Weights of a small image captioner.
Model: 11.9M parameters, 40-pixel images, encoder arch regnet, encoder norm layernorm, encoder depths [3, 3, 8, 3], encoder widths [96, 144, 208, 320], decoder width 320, decoder layers 6, decoder activation gelu.
Training: soap at rate 0.0027, 8800 steps, batches of 192.
Data: trained on photos of plants and fungi (iNaturalist), 37.4 epochs.
Rows from block 2 of the text decoder, named by matrix and row number. Rows with one number belong to one neuron. Each number is 128 + 24 x the weight over its row's rms, rounded and kept within 0 to 255. All counts start at 0. Numbers have three digits each. After the name is the row's rms in percent of the matrix's.
# fc1: MLP up (decoder.blocks.2.mlp.fc1.weight, 1280x320), inputs 138-183
# fc2: MLP down (decoder.blocks.2.mlp.fc2.weight, 320x1280, transposed), outputs 138-183
fc1.363 068:144133132136137127128130130122109088134135162101139102071147136139123115144110148097091111104068108135128142116096134109171149088116161093
fc1.364 088:127118140130105121173138148098100162141121110122118135114103151117122114115125119131094111159101161139124126103116134152125136095156124157
fc1.365 074:122107099153085108113108119104130128142136114088122074107091102059115154128140122101135123111128137084105116081114130150144124112086134112
fc1.366 095:109092102162092147111150108103156145132143129159098148129115125107113147163104132160130086142142159170141090142114144124110125076074113162
fc1.367 048:103113140138071123135121111146123156139130151121158128037105143132108160136107142137107152137127140175167160151122134152129168115149142089
fc1.368 091:124112122126134140141081145115186139159159137085125146087107151143081120113146140152111155115125110134125115110109111148114158099165134097
fc1.369 096:082147069182122125110126096130134166143153118109144115127128136122146150146177116100119095128147117138179164107114125093133156098145129112
fc1.370 167:120096095136112158114128169156132088121098091113136134145105124174109123143134109114073097144178137143175145123132164136129150125097096085
fc1.371 106:073112125116101114143123132177120099122135171129137139113115115123160157115117128142102112120123131109135140117144127114098123097077168117
fc1.372 085:149155139163116109121130101131133107149101104123087115090142141137119093160150170130090123112160093169111117138148157074073147090149164096
fc1.373 086:165106154155109108150129130182146125155174101120082137157083161105116132106136135094140118116149155127131149100094128125123169120145121153
fc1.374 109:094140136163122113134147118133120078163115117124133138120109149149135097126098127148093185179097127113124130138158146120160136088157124091
fc1.375 082:143162127159119147132148116144118150129138105144157119134132152155109143156123102167093061117169073150117164131139112153136092112163149116
fc1.376 107:118118144098141123154141105132161199129124085133130130125136119113124145128089146077134175106116162160115151131162124104183121133144091152
fc1.377 105:097163122119073146113131120090157105148135181129115116094094130116184138096102164182131107105107158125132152112133119124118170105125156107
fc1.378 090:076142162163089110136145082130127142105146155140146103128167145144155147147112108138133130144144129148118134124145132121106124095130117064
fc1.379 124:150124164110083117125139105167124165131125126133138119140122160137110156099108148117123162142090137128131123114130153087082100120108152123
fc1.380 103:111112133121129129143070096152134133116146079162097114137118096119139114103094147108141136168127121144108170110116105160084146116119150108
fc1.381 080:151117083149131148101098160121108107143054096100109109112100147126118136133134135122122118107169112112094095113109145088112102100081114108
fc1.382 083:182158109162109134133124132076179114136108111130130112125131133115141128138140123096120123120121156114139143132113131140102133124136123152
fc1.383 091:136139154123127132173103152123153113161187111135191105142147156136158124108130152132142142098153120115109111090126165151191118104137156122
fc1.384 104:125127138146153143121121133151157168139111121160139166072127127130138184127164140111148140144135105125142150153119085090156116160102143110
fc1.385 121:149154140192088123108162163092128083137131138121138148138091118114090122143117109149108101089116087130163144067145122139125129117133131105
fc1.386 072:160166145138089100121140140127146097127121137097138142116134124088109124155104123141102091129127106117098101109120084114144129101088147075
fc1.387 116:112079144158102113123125149100134104122157101113179088114137099127144132139098111141089109133131143101115139143124118082146125156118107124
fc1.388 114:102131160143138118145177141153151139154166154121099152111152125143147104133142139102137143148116106145136157110114195155122112140108110139
fc1.389 072:163124130129136109170130139070126091118089106149104077087122159082099116105137146121075139113135123127111129061127127133103135127102110105
fc1.390 111:170107148115143084116116115137110140109108113114126159118122128120154172136149108142147141115135125144149123165137139163171117125160096150
fc1.391 105:103104115110111141127143109122123186081111119125133162118102096117119068134133176125120130127145104176117124149141119118150129119133126115
fc1.392 101:133123119166102096171135133151185103143115128107113126132116095129140076146130186109120115127178133119159173139119129159125180101124141124
fc1.393 101:121116114129122143124132179093130114101106128120117132089119109153153132125118101132092104137152113146121115147081155123106123144133136116
fc1.394 107:117135150105069183122129141125145116146150102118164099138180178123138139096150144134108102111091126132169134128124161122099167123152181107
fc1.395 104:160147133126107129166123131120143100127137097103097112160137140126108127133133144165146123212144133101154161127167136109150138079117101095
fc1.396 114:120043128131129139100164108102119129116178173172086095054152152132132141119087164111119116151127122168142104135134111117141147110083119127
fc1.397 118:157129138171125122115106103143132142165176083132101106139111167109145122114138106088158117118106103126087126121127159130163088139126162152
fc1.398 111:099103106127134117136132094134158132175106150133153115088160131154148157155106151135140103134152132197166132116094127117153162142127151131
fc1.399 097:116079142116125099173136159139135099145132149135094189129154110100087100093122150157126103135127117120123142146090080144136128081104122144
fc1.400 113:146109147152093123106139098132099093100126148113157136106110110129171128133136127126104153118098125104193166136137146106131165133139111144
fc1.401 082:095150125135129095110103149112129094125111093090099093097130138109115148109120135141127122067143150138110140110094144091150135107063134059
fc1.402 103:117133116098101113137135139168125139119126119119166134110129152159124129124115130122128161132133144137141158128124123146126137126141149107
fc1.403 110:121111134139178143154115112117129126146127101136177100103131132154153145144170155141121142164149076113086150094130125130088117116144070173
fc1.404 098:079145091118111128116165167122140128141115098129115146100151153144135077150104128110132137118109159155121112123133140119149106109116105113
fc1.405 096:135110148139148132136149110164132216151122163094117166125175122120127158123110109131128094117093102109170136128116149104110109104109151085
fc1.406 092:189123160170127119080153160121158137134125141126153114145132152149138102118108155187107130135157139151081137158138130089113116157113162161
fc1.407 108:087101143173095142099149133103114163151091094138156117147094137082102133131085182129118130168076149145129127155113141133082145096168085158
fc1.408 084:109151112117128136098078128104115142117095159094143116081116121117110085126101080134089121120155106156108154141136127117144121088126120086
fc1.409 122:132108100098132103111098090141093126071151158127111088106131133103107140113118133122159155137135107131095114124153105119169134107121120167
fc1.410 072:150096163144122111115155140155106115154124167158165113169158152142094139103130130131156131118111089125114099137087070150155110103095109118
fc1.411 105:118111111159124150118145158165115098106157118139064150105118158147126101184091146127148145117112158166168194107097136118133136104104115123
fc1.412 088:127152107113132120108113154158113087117139122104163097113078104085172114103137105148111137173129172136134111129158119159146109156123138143
fc1.413 108:122177164125157111150094137129163151126136202127104110092121125148158122138108128122132098120122114132124097079162139149118115139118135109
fc1.414 114:147121145118126103101103144135140186148150146114180129116129087088129128097108115141151145117135089181171117118119123147146140151165090136
fc1.415 087:147139130141194139110153155152138132085203148133126112157160174144166150124137149113091141083179167123107088134122099146136111125160135109
fc1.416 077:105132134116129125088146150116206105127093115169184132100180139108127087165105111117150126127128078131135176151101159176102170145080143106
fc1.417 104:116117163133171134139124117130132166097156150098105112126106096118137146141129063126110173122134144124144113135104127133182113154098158109
fc1.418 087:089139123174127125081067082164154088112131168123107114159145147076112133097110144146145129089136115149155103134154108144104115133105134120
fc1.419 103:140115148139142155140156089105101137166093114135138113084125132147129133149149131130125174142106120130121172132148091116138142105142099139
fc1.420 103:155135109123151157111089089127137133128125134116158104114133106139108138111129122091089123133107106124120125125078139144151132146156103096
fc1.421 100:134151138134123094130149154125146115143111153118135119113094115145145182163126163145146098090156128107150135138148145134097134108113135102
fc1.422 116:119114113169122139167142111130148106101126165103111092105096144154131094147114133172156093146159099149100146138100144094124182109087149115
fc1.423 067:132094133139124102123151158105137148139142143120088081123136128113146151135124105158075116160133118122131103129114081129121100081141108089
fc1.424 085:102118090182121154099121099116141160152117116132128110132142126102127121135142103106113076122152141151164158098144126117143127104178146100
fc1.425 105:154115144167120149176101146114160063119097121126093114088124123150153081130157145143159170127154110135080108142134121146143128125173081141
fc1.426 103:122107175142129155098114093114113132144122119125132123091134143096133127126138155132146134125122151115130161117092160136126132093127159115
fc1.427 076:125105098119144113165153142131181100171132102091149075062126129098141152162165138127128137101151148170119101103155100141150111118141117087
fc1.428 090:156106146104091150115121108164094120128117165150107078126139102100079121102149090150102167153136141126175106136123145121096143096146134134
fc1.429 083:137119105105086132111105120143110083119133088128131067087133122127121142130135096133120093090124142160134095113127147090137129112092160102
fc1.430 107:135111125159142123099149110127117131110126150149080113121117105163122129133124101109154076166092115142101122129083086094135165118148112106
fc1.431 086:132142147136110180168162125138131125117141147139128159137163103126118123104115127130180131143100111132165158094128162106058131111112116110
fc1.432 072:107137120140178115136096105148113124156126151135130096086130110153092151128126092135088154074109138137135108102123104106117144108191096117
fc1.433 101:128099139110084128102120120139101138112128149135131128066147127132105120151138125169132134133148108134124110108155155141164067125096155118
fc1.434 139:151168127124151155109126098129134080141148131189143127140125115136148107131122107130161127111145113147153177123115119109150116084165123178
fc1.435 082:117156114146138086099146112113134153172148119136135151111075164147109104123112125134103128079112109110128130105162131145095165113136102140
fc1.436 085:120142125126110080134113133122112112135170152118061115115123157123134109138115160116081140145139097140122113143124133105156102122160110112
fc1.437 110:122088111124145118107136104193116123136110118120131125084143158149140127141138091114122152142128077111132161087123120180136153162148133136
fc1.438 085:098105119125142115119121135135091124132103132127129114110084114157113125140112108086134132148136119150142155147143163145163123114152125108
fc1.439 105:145123132174114112120141070145164156121152116133115130121147119113106125127137186127097147165108124176125129101145109133140099141111146096
fc1.440 093:119114116111158148113105123100176141150137146122124170136048137119097148126118139104147139087131137125117121114114116146144081133124103119
fc1.441 107:129137147114109142121157136129096069151136137108160119164169128131121123130105128157074167138148135097112105139118131146139121135113101121
fc1.442 102:142116101075094112142177118089132159146155138168095126104085099115120158098122158122128097134109115150121132119104110128158132105126109120
fc1.443 088:126122153135125134143133139134139105096144128081160060134114122120126104134142120138117135132127090150123118121136107124151157104108146132
fc1.444 095:104161131139141130162151129102113118142148166125133115084151082139098142099135133097140138129120096106093130057162100138143112123140125102
fc1.445 099:146152148088149093129135114112137146215110102085111128167164156133113158116137128101133097169131114144132124137139125143125146163110143145
fc1.446 115:138116155100117154128153121132114125189110158139123144116197159159154166113142098102145109119121156176136114118125172118132148108081168171
fc1.447 127:099077126139127132142096149116127110118155100130161121123154106110155147169093105149077111120151119089115133143145104079161177136108102137
fc1.448 087:154162125086159131140100127094155099138125114118109120132092154183139101123086082115146132128109115144084112146096175163100139115114165138
fc1.449 105:156144173101149135115175131153156137174117160121158143086164122097158136136123080145170096133131141137162173154137137124131144120132146122
fc1.450 084:123122167138150145134137125086128101170127129127146114133128153131104133106140166177096120166136112120144112148133154144123101122134153127
fc1.451 085:101160127129154102145157167119139133119140111124126130094153122150126168104128105132124179078131124129103128120146078114169147100104153130
fc1.452 112:098100077147128182090132128097135136094126114122101131105095120132152143153098091137083117150094141149166108155135133104153130127104142107
fc1.453 109:130134173145103115135089140128120126139130117114159139122114118165145086116152201150175119108122149147183108100105123173177158067140125134
fc1.454 111:132154129097124169128122167158157198104130130110165131091120158121166126098132132129133156113119081179119146111122143123135154129097079118
fc1.455 088:171109161076107124129111136132110111141149121135180178148137089159127127128184116140140137132136177141149129167108096171111071127155132115
fc1.456 111:113095116128139105157120145143130135130134143093063133082123136120121125149136123143206125123114110143135172119126127181129131128097149116
fc1.457 096:141088171111134129162101147162129139119123148120158183127135105141152101121155128149154113121146180123147154158134113172096108095144137158
fc1.458 109:136102150110153163102096093124089120104135106133087115100115179117163159136120104089119160134119105135142146157134151130080091116098132123
fc1.459 104:132152093098143169135167102139141155148151080144140118136137195113136131176118150149141121087072155142159155139112128140091128101135130087
fc1.460 072:166149129153126120115110122123139145064075160128089087115131149116138161140121147141095143157112099111092099085106126135129136123078124151
fc1.461 102:132186139126125103134132153154157135119113140185157119120141111100124100115110153082133165135118103158131123094067115137144083126139120088
fc1.462 110:146147131181106156143115171132121154129167145126153134115102130086102115148149086168180146115140139189082163102148167127135118138128126138
fc1.463 085:144111126151097129128075112119165128172119142097121090127123110109109111134151106133128124152146139122124112093096127130106107125100133106
fc1.464 103:093114115065143148071134114170135148170118122150155130137133126073102104121100149125115122155119132127116163178118153131134186120110142140
fc1.465 114:110133125121048140129112131151109163139149164154099118120131138104153157143164116123189130156130125191131138176135121135125125124117144117
fc1.466 108:157155138118194133112186110156130110167147116142132156104121139096140116147150106102138125158108111105129152118144079125102113142177123079
fc1.467 139:100121137066114115104134115134126135156136109140102176142137120185140120146120089167151154158137135136127101127108114084126099092117160130
fc1.468 121:140127151149126152135127116138130143174149127102090087187121153151097167175157093095103133120156138169081166147128134159116159114150152126
fc1.469 085:138074118163165150094087135147126108088160089134128159151150147066129115148144115110132139100110178159130122165125102123176128122105132137
fc1.470 071:145143196168123156151104133112146076175145120118115113129148157135119114136149148130112151126148093116143136060111100109158134133108082105
fc1.471 106:125137111164170141134190112125144137160104196154117121148151128063132124165118140133145091093130128097137136140115132144080170124103091147
fc1.472 095:153078141152120105138078144125164134167129145165108149110107144119103124138156206106164143146117094096103086145085143173142136112126148137
fc1.473 095:107116114147086093112090119125127122115122139158079138159147147155103116182102123110125120138127132139121147137094072173132127110091130158
fc1.474 091:122113145116138129095137134113161103142122090134127190107138118103125126119118119120121123145135125147127112153164167165150131101114137110
fc1.475 107:094085108164125112126131142154144126158174103147139092142128162077104125115121149098114111121171122105155112123117156148054111100147086143
fc1.476 088:105121122121153109148144125116131098105055129121140160105104112148091153118095108184133114130114123160101092139088137173105134125132107119
fc1.477 088:144098153148149119150146094102099105113150106118160111135138168083127113139178108142111144108127161143105106117157132142143166137067141119
fc1.478 104:078159103115124085154120158168108122158156084102116129133135150081131136177134165079116121133084124102116143131190103128111084129109141144
fc1.479 083:137140119125119130109093158133081112117103156146131109099134087147131103141113126143126069096110130150107128134137139131085070155142105140
fc1.480 107:089126107176162131127110124111150133174175111166114130080152164136134101105141105149115092168158123146144102130100114128094161108140125151
fc1.481 107:106089098068155141109119121141145132117109143162111146134161103122134135131103118142156160178157138144161119120137114107141131095096152127
fc1.482 112:118148119102147123141135140145162143134106092151143121108115088158133144152122123091153117165136126135146111092117075125137160116123126095
fc1.483 112:141110123188128128149127176167127119166148146154108128086147094137148088114139107157146146108162106130124126100083147134169117104084161096
fc1.484 098:172145118160159126150116106086094115142069092155087094091132159133130124122133179127131151144107092123136113143081107146153148122105131090
fc1.485 090:165123182117118120121142117169145158173134129132129060135148109090120143142109124120144103120109105141149109121103141141135110148131156148
fc1.486 125:104129124129125092136099150133140131158125089113132108172136132117126153175140143103093144134088103128113160151134130139145085129113130126
fc1.487 106:135112146120144149166109083126166083130136112121128084105138115140108150157087127145120112137166138157156172151125183098147130126108148090
fc1.488 086:125144118157130125136139149109140139125111084166119112128169101150136094147135138116115119116125125152177090133124152147120150126135104145
fc1.489 110:071138117152127125135122137099112134132135111154175121161134135125140166166162088154127129158120128145163151136148143119116110131161134167
fc2.363 086:141131163149139143140091143125112141142109095114117108147087121091121090158170150140147127099123156157134100129155173142156121078129082127
fc2.364 089:107143112162124126111128120147141102166065101133173088130144102113097084127201165151140115165174159129132131119111155116154146142150107146
fc2.365 081:156155137157131106096097140120141120127122114143093068157129116116145091138143095134107145136126107129161111144156152160151119054100089092
fc2.366 089:123152128136153157115130163124141103145147136128120172108126133104119149113091157106117126170155142110126097115170113095125120168119136148
fc2.367 048:149152128118130137108134131136127083100125115130078126077120150107140133138139151118155123112148144136135083173142183132122115116181146160
fc2.368 099:131151128161137122135142112111098135137073143093108127128131122141096149138135130146121161182113125100115179163113106140109147149089124127
fc2.369 099:116140043166133130124138130150144143162125133128127125133117125117130132141143118128137111130134144133190127100126120082146152107155143137
fc2.370 111:120102107134117154115143161162147111130111109103120158151125119164085143135140128101087117152154147148177127128132154138122150165128128088
fc2.371 100:138118114079137122149114144105158061115091157145161130145115115111133180125084149137106129121123111099119115168110153111112117128130164108
fc2.372 091:144123127125123144163077147137117099117115112162154112126085113114117144155116127122122133117144140179190132115143125127167092063134083106
fc2.373 091:127114154144114168138134129141135131129123151109142133094164165134131133141104158167102083159133128110099127118127122109183123141148111117
fc2.374 109:097137128139147108156115116153119121149103097147166192141116102074170107149152116137100144126165163123155121150159176141128107119145115105
fc2.375 082:158145133109076115116125091103158156146096126111105130120102120150152097160113158122119140166108135125160122130114165135115138129120130116
fc2.376 097:146109107075120103180118125169135117086136101137119150140136125169139105121123115123132146118111133144129148137166107100161149169163111116
fc2.377 109:106158095118068138135166153106139100104181154110114111125137168113180116101126107157127134132122136100147124136136126135150131131143164141
fc2.378 092:128088113152102140113119095126140143118135149112132096153158133093173129114115111108094132177108136089123112170130109158130143168074137096
fc2.379 132:099103152135101070152171104141124159133158118135154146103161173154096141128122148089126166151114113124128113110108104089124147136131116126
fc2.380 104:133117109135159158107116113152189131145171114163107123151124098099161133088107168104085109181146110164106115123124138127100120128114135156
fc2.381 081:135165142145133098167076146113146145110100138143139078145162105116140125142151143156100097139110120148120124134131122162160140070106108133
fc2.382 094:112136103108100122125123119127110145155147068163112155142149131130099148114101159142119152112095147093146146167164122139123082122075126136
fc2.383 085:140114132168118123182125108143140149132084158108178121124114106126179131114149114101090116158125130106136090120127148109186147125075167154
fc2.384 104:139157121159137157155101118076125112114126086151160148132151124164127149129131141148158134185137115109117149127145109117135151151114110126
fc2.385 117:143111122147090139107136120071134094110145111126166157154134143107129104159077145123119128126105093092132109107135115108124147171138143159
fc2.386 088:154149102153138138130096133118138157144140118132147115142123094124116116139141111158146133126114132137150119142131149153143104071119102134
fc2.387 085:119104111109138139147120149098124088095150111125156153118124100099157139145123103145094103136152128085123123136153107071143167182129126133
fc2.388 103:153135104096146110120154124126111137155184134141116162132138096136137109136123144109088122178165110130115114083141168124110153190074104118
fc2.389 082:139129139174121105116074103120145125124124128150142098110089104072128141138146157156100121162141118129108139131151106154132159071098094117
fc2.390 114:173126099114165101092119117137122145135137128119144157141135135071140119151128140095143142120130101105141146111152131131148152162130139179
fc2.391 104:141122145145110128106111143076119104127112148130156130135130085146119062097169117131108152146094144158140120150136136109116144149123155077
fc2.392 100:132153078173101068169128112121141090108092140105135120097138096118117100151134097138118099162169118088197148099132136116120102162160168143
fc2.393 099:153132120159120109122126164110111112081120102133092115127129149106143111124119149147082118185113126108130130116095130109142160144173145154
fc2.394 114:141114163124083145138126100134123121165127103137161114150174145122124157139142130135094120141119134064141115129124139140106143165190070109
fc2.395 107:115160116099139122150176151122112100116141163107154132153154128108111136121075118123104127190150138097143145117131118114157134109125132120
fc2.396 114:114101138118113140102175113145134115103179140110125096110114137116149124103128153133117151147157087179131085141134162101140119119121107128
fc2.397 133:165133128183132135125137137138112113159131126154097124176119129107145106132175092080169140094130099160093117144129121157184146145135168145
fc2.398 111:128130082134120126120133126146128112173118140117118114130144127104127143162129156122146115103150138109160167123133112101140127127152144121
fc2.399 092:127134141138154157132131120170126115104111113139135150148133144172073105118127163149103093143134161082152118187093114161162126112141134117
fc2.400 102:105110092154127089078136119118124087126130093119130154138124150142167126128138096125127102094156142136103131132108138124129147166163118167
fc2.401 086:127111145138128104091129177109154129118095110144097064108103136094111116156136127155132117134136123136152150111135154160158112084091067091
fc2.402 107:130113106140098085120101170127082124144129177166161137124166155120106106123146145129132115134117124142079173123167122128121137152164128100
fc2.403 110:146085176128136144140135124116121125082125129148182140125141125133105119133159144153120125177102091092134114102123162127102152131130075164
fc2.404 102:128126099095124154172155156108108114125158125124073148096161117120079144156122136097148129158127168158110126113110162097123117127130104140
fc2.405 098:126121105132118134114111127114149155110130145142148124156142125149094152115084144131083165166127094142131096111154097120161145136150153094
fc2.406 100:171117136131164101106154125120159146142114112152173116126140107162100123112095129191142190131110116104137136123129099117165142117118132153
fc2.407 097:144123163148083169135182133129122151152101097156151092152131153080097130116100172131098135174112153106148101155107155160115147107141108121
fc2.408 084:122132181156130100126100111152192154142116147147124069120134109104106087160161147160107148154141109152176143130144100168180115075110109095
fc2.409 125:169127110105114077091110136137157097111144121141152102072118136104127122129130116137149129161158075114106112120145122114177150125151169180
fc2.410 075:139136083105174099149123142124162140087113132157163113125126147114146132125111132159148123153108158131136081128118116159147122122167058116
fc2.411 096:099118142139117107163151142126080085122134123173147198140175119132125109157115131149119141122097132139115132122108134104117115105109106151
fc2.412 097:098105126176116115102132150119158104146144090126116144101117096112150144140133095154160108160133129148117121124161141183169141123162103126
fc2.413 106:135171133143073139117110126138150129126118158151141135116140162153134130142122137085116110183086094116102103109152130138097121089174160111
fc2.414 127:146113128120139118127151097140144165147176172135135127145139114083120121115122106147136125153107093132156121143087085151176181192157135152
fc2.415 091:053120152155140089158137162117118079171140130087156136107106149121105118138135106139127152109093116107112101113129130100130108149113131118
fc2.416 099:116118159110121149145123108131113177099144096126137092146118109138138145092117097120131132119122135159122124167162103090115140118121162126
fc2.417 103:123136101104144098128157154140121146118129143097096130174110155089125138104158126140117168131128126134110133124117130100112171199122119103
fc2.418 098:133135127131112110131136120109148113115119149094154107120150107143112118095137113141138101152153136139138090135139140096143112160164124115
fc2.419 101:142113172143127136117169088077101136149100117136169167091122085143097104118138161127126133145115114131111137137099091128119140182124149132
fc2.420 107:141135108161204112118120110114146153098124126144150102142108104159121145110107118130067154156092088122118147123098136142124124145146137135
fc2.421 099:130139127124127086142164165117129116150144111127227103119144132121163107156157150153094138120145135103131136092137107070132117069095168092
fc2.422 117:143130155145124116141159141129124147081145144085153115110144079149168087141111125135185137137187085148091145151093137125103158170106183106
fc2.423 089:128159147115126133131073149131135156077130133135140094101119105114160117139134097182126151145167151159127120131147150170120083066105077104
fc2.424 090:105123062160143119108146117171143129164140118130117135127118123091142119123135118131140100140126126109196142095121115097145145122151140118
fc2.425 111:119119153106134141116144105133142106132125123114108154107181113137143142149171150143111151176116113100116099143122124143135105155174125109
fc2.426 106:118127157107088124115115128086128112156135128128140126124099181141104106165115165101159150149115143099116158117126170168141122070152165125
fc2.427 089:135118128150123118097109126115149120101134075149112081099137108083123122146179138145100136129135138157143151131188110148132072073071087118
fc2.428 107:167116176121105146110112116130099146131139127151144089122126159155119124124151175120132114168101144124150159136119120183112097073105092106
fc2.429 080:084125146156121114112146123082123139109113158140148101116147108158130122165157110134107115171154120149142116129139138141148134074100089118
fc2.430 111:118117150108143139104135136128133135104105144175114082085116091117120091097150145184118075158099156153100152080094151100149096184134112099
fc2.431 089:161136146083131099173124130162145069110138101130096089129148099142114102150119159123124117122088179111143135128140145127127190104117083129
fc2.432 085:144132170102092095096091148108165123134131094150099081124149152079127136143109094165113148122154103120165147174144149128132068088078077118
fc2.433 093:117088130117115149117112147135108123123158146172122105090188127158132084145141109134107115133157152094148159170128124124145090119108164122
fc2.434 101:167174120148150148119154114109130086154144139147123133118121122142135114122123113111165133087124128139159149112113121142143109114174172166
fc2.435 075:138129142153098123150096148139089143118161130144128141121090075084127098125137155118148174146127133159135164108181132196123150113164114141
fc2.436 094:143128119159093126131164104131130157116140115115115122085144142171182160088180089139121156131126118166103122134135128126116132134115165084
fc2.437 106:142066118101100075122117091169098121125121127136112114081132125153149133129116143138103119098127156076127116101114119157145132148133158128
fc2.438 096:126108120127141120075150118143123108135123117100149124140125136135112109128104118122142096110158088152092153112134123098143116097130164161
fc2.439 104:104113143156162154107170096177156138155099105185141099142139141130128131100114142113095128143154138136139100131112141136169148145076139094
fc2.440 098:098130140109172142117120141145119126165133146156107125092129106094102127153119127135154130099108143112138109138141143151117121132165094115
fc2.441 115:122164142142094119144115111114129072172150171149139141165153117122119163127114100153110106152144152118125102131121139089143132084107131133
fc2.442 094:146135129094118108129184132106133139129139113087108109144099145174090082118129153116111121100121124104073112140087174141156114111116119127
fc2.443 097:100120138163147130149136124127129118138137099133137121121124154117115112125125094167101110137131147156141146128133111120185132103116153113
fc2.444 091:157123120113145117133127152112135099148115168116138159123156091090117137100136123133119149150134095076126075138195128093130087115127108079
fc2.445 097:174157174099148115129159108109107147150156139120138162125154147150117158132117185108105101149146140143141130142105162167143092173123127157
fc2.446 122:149131131118089114103156134107147100169156136119134117132183119147115156142105171125164134106141142106119091113087146110134167109134138139
fc2.447 090:105097110123122154144122137105124093114155113122176142132134105089147138149125110146077108125145120084121125138157108073147160169124129125
fc2.448 091:161100147104109137171132101149120156146173118093130087149062157154170135119130082104136090110140096112152116158162106152133112097176129149
fc2.449 105:142123172114139131100122126152162100109120137118126108092170119121142134153117113128143108089091139084127145124111151129131127109122118113
fc2.450 097:139092125110153126156143114135113149150176129162126126097106079108123173154060194146122141101144136085106121177142115146141179138103111130
fc2.451 091:165103131179108138138123141127121141097164080123138143135149127138171156095111109129163129067107164128141158132138106135149099137123128140
fc2.452 107:087131120112116132121156086120128192166119115108150129131103149145156131181115100135113125123153139147102127166144099123109096120121153077
fc2.453 109:102102177150134130138099146132116117145080157116151130145120133146122116126126166169130145141143146121159113097099110172134111097196186118
fc2.454 110:122116138084142150139161138132152158133156136162118138098154153077147113121120098122137147096153097113112132126088109113135185124091117121
fc2.455 089:142153117103131132124124139112128133107111129115146120140163147092163170115110132125112096143122135137133120155135084094124154120109132123
fc2.456 107:120074143140119096154160140129119121132081067136072137142089123121110123104152100113152174092111100102133162155156139152167128154124159121
fc2.457 077:123156119130149145129128173145121156137108143165139123149121140167106136162101147128147122125140121164148133132155145097111141170146125150
fc2.458 099:131126153103141126116056094107117131077110116103099146107124151095140113146102107134130137153147109119136109102159111129081109170144164164
fc2.459 100:168130125108100148114164122147160104112128088139148105127164127085136139157123144114137135092117165080098111145106138103115137143125128117
fc2.460 085:159186145143083109132110174139130137141108143115140116114135116108099139126135118143116120135123105128134151172148119143171135098110094110
fc2.461 093:127168142146130103170149162138145134131098147134137140126168130100151129131120148114142157156160138165170118089097111126173110157141114105
fc2.462 121:157110120129109128166104137124129137131153159111143123136141104101120131136133107168168152113133113142120138126140132092109144135116135125
fc2.463 084:110184146158132144131110162164159115181113152173125087124130088102113126161121128165093126139112150108155122100086151149159104105120089099
fc2.464 096:125139127087105155104133093145121157126122160136116109125136120102097141151116140180118138153148129107104157131114139109123134128113117143
fc2.465 114:115154136130097112114169121099111134138156167134072117148107151091141161129091075129138127109085138153149131120156109156143102124151153087
fc2.466 100:120099103138160111107151096130132131114109101096132136127133125140124119209143127105107129122109156110114157105124074098113123132127123128
fc2.467 079:117104107087110135121162123123150110135127152138125176147149164143112113129136107128177165133113111123123097126124118071124119117143176141
fc2.468 135:134100132150116128146131128128140107146137143130129099147173147139134149144138123076139103114145142138081142123102109125125186138128144106
fc2.469 097:143151138158143088139129132127111147138065137115088124118103125181116121080116093092123097081095127148133132109132131128091140170104130122
fc2.470 086:179173150130142147112112176119107146143122132126107135138128110082138133101157171150074105151120109120142136116137135152159109126112096132
fc2.471 110:112109121125137098149160113117140106139163163089161119134127112114130139139123124148172152120150076113102117101133104135121154132121138115
fc2.472 087:130114107117111136127127119146152179109116120137147148144145122125133123087060121160168144135132129091129159149118116102124116124101107143
fc2.473 101:129138131103101146137144131108105118127137120121119123102155158144141127124109102132077116138180095143106116159125087167090106107107143128
fc2.474 103:112118152102171143143102154160093110149109116088161137150115108116146149093185121145126087099079128130148103173180129126126144131117151101
fc2.475 108:104071106194108085142136106120105109117140068124114104109156143130168136141136125126100127119159101137151091158131146120068154142139120167
fc2.476 090:157149085103144155162140130121107158113164147128134123119120135098150151109123131107106113116166114092159086128108118137163147155098105132
fc2.477 100:134126143127136139130135148098142147114156173133084168138141135130112080148091110084109190141144111121142115148098104119149152147114153164
fc2.478 095:111172130139126096177111138115129125099126098126140153119114150089099130151109113058109112133102125095137096142171108121124122155103153132
fc2.479 096:105121140101094120114139158134125117167139156116135147123134107186123121109127089161157137137070158132143125177180163151137116166122113126
fc2.480 106:136125090134164160122135139079132128150130179123115128117111152155117115080140116119123110144123109151116086083137170122110158076118118142
fc2.481 091:124093088106115143146119136143144115106131166158110185153178126133113133146102107163155150112107096121131104144147137099124111128133164157
fc2.482 105:122131125144134106125113144142151086130144125181116107143120085139168115120138115111162138180137132127134085087123151099131098104152135130
fc2.483 112:109128116158104165151144144128132126117112136130105126115144141161104167110119120098119113108150099102102104095115100102104132113112169118
fc2.484 086:096158145148136162104135140094106131082095135142135112149144120166109162128140102136101120150106175082133124107134148182105119167147125143
fc2.485 103:137138115105093115094120176121131117129135115125149107154130121136080144134162081104192128103127119149164159156138141127149127168111165106
fc2.486 127:112102117118131149119132125143161138129159142116159102139191112095145127159174119094083118149111109139152078091140126105121184183108116125
fc2.487 106:126106085132134115135156093129129115127091148147100122086111089142137159100130123206120141150122139129152154154111111121133163161139165091
fc2.488 094:161119129111153151117103127111142106128113102172119116131128111147123138130146100129130112137098083180126166133130173133122156159138114064
fc2.489 111:111078101150125121157132131131147155122139126124102159093143099087113148142152131132131130157106153124133121134093140110181142140144151126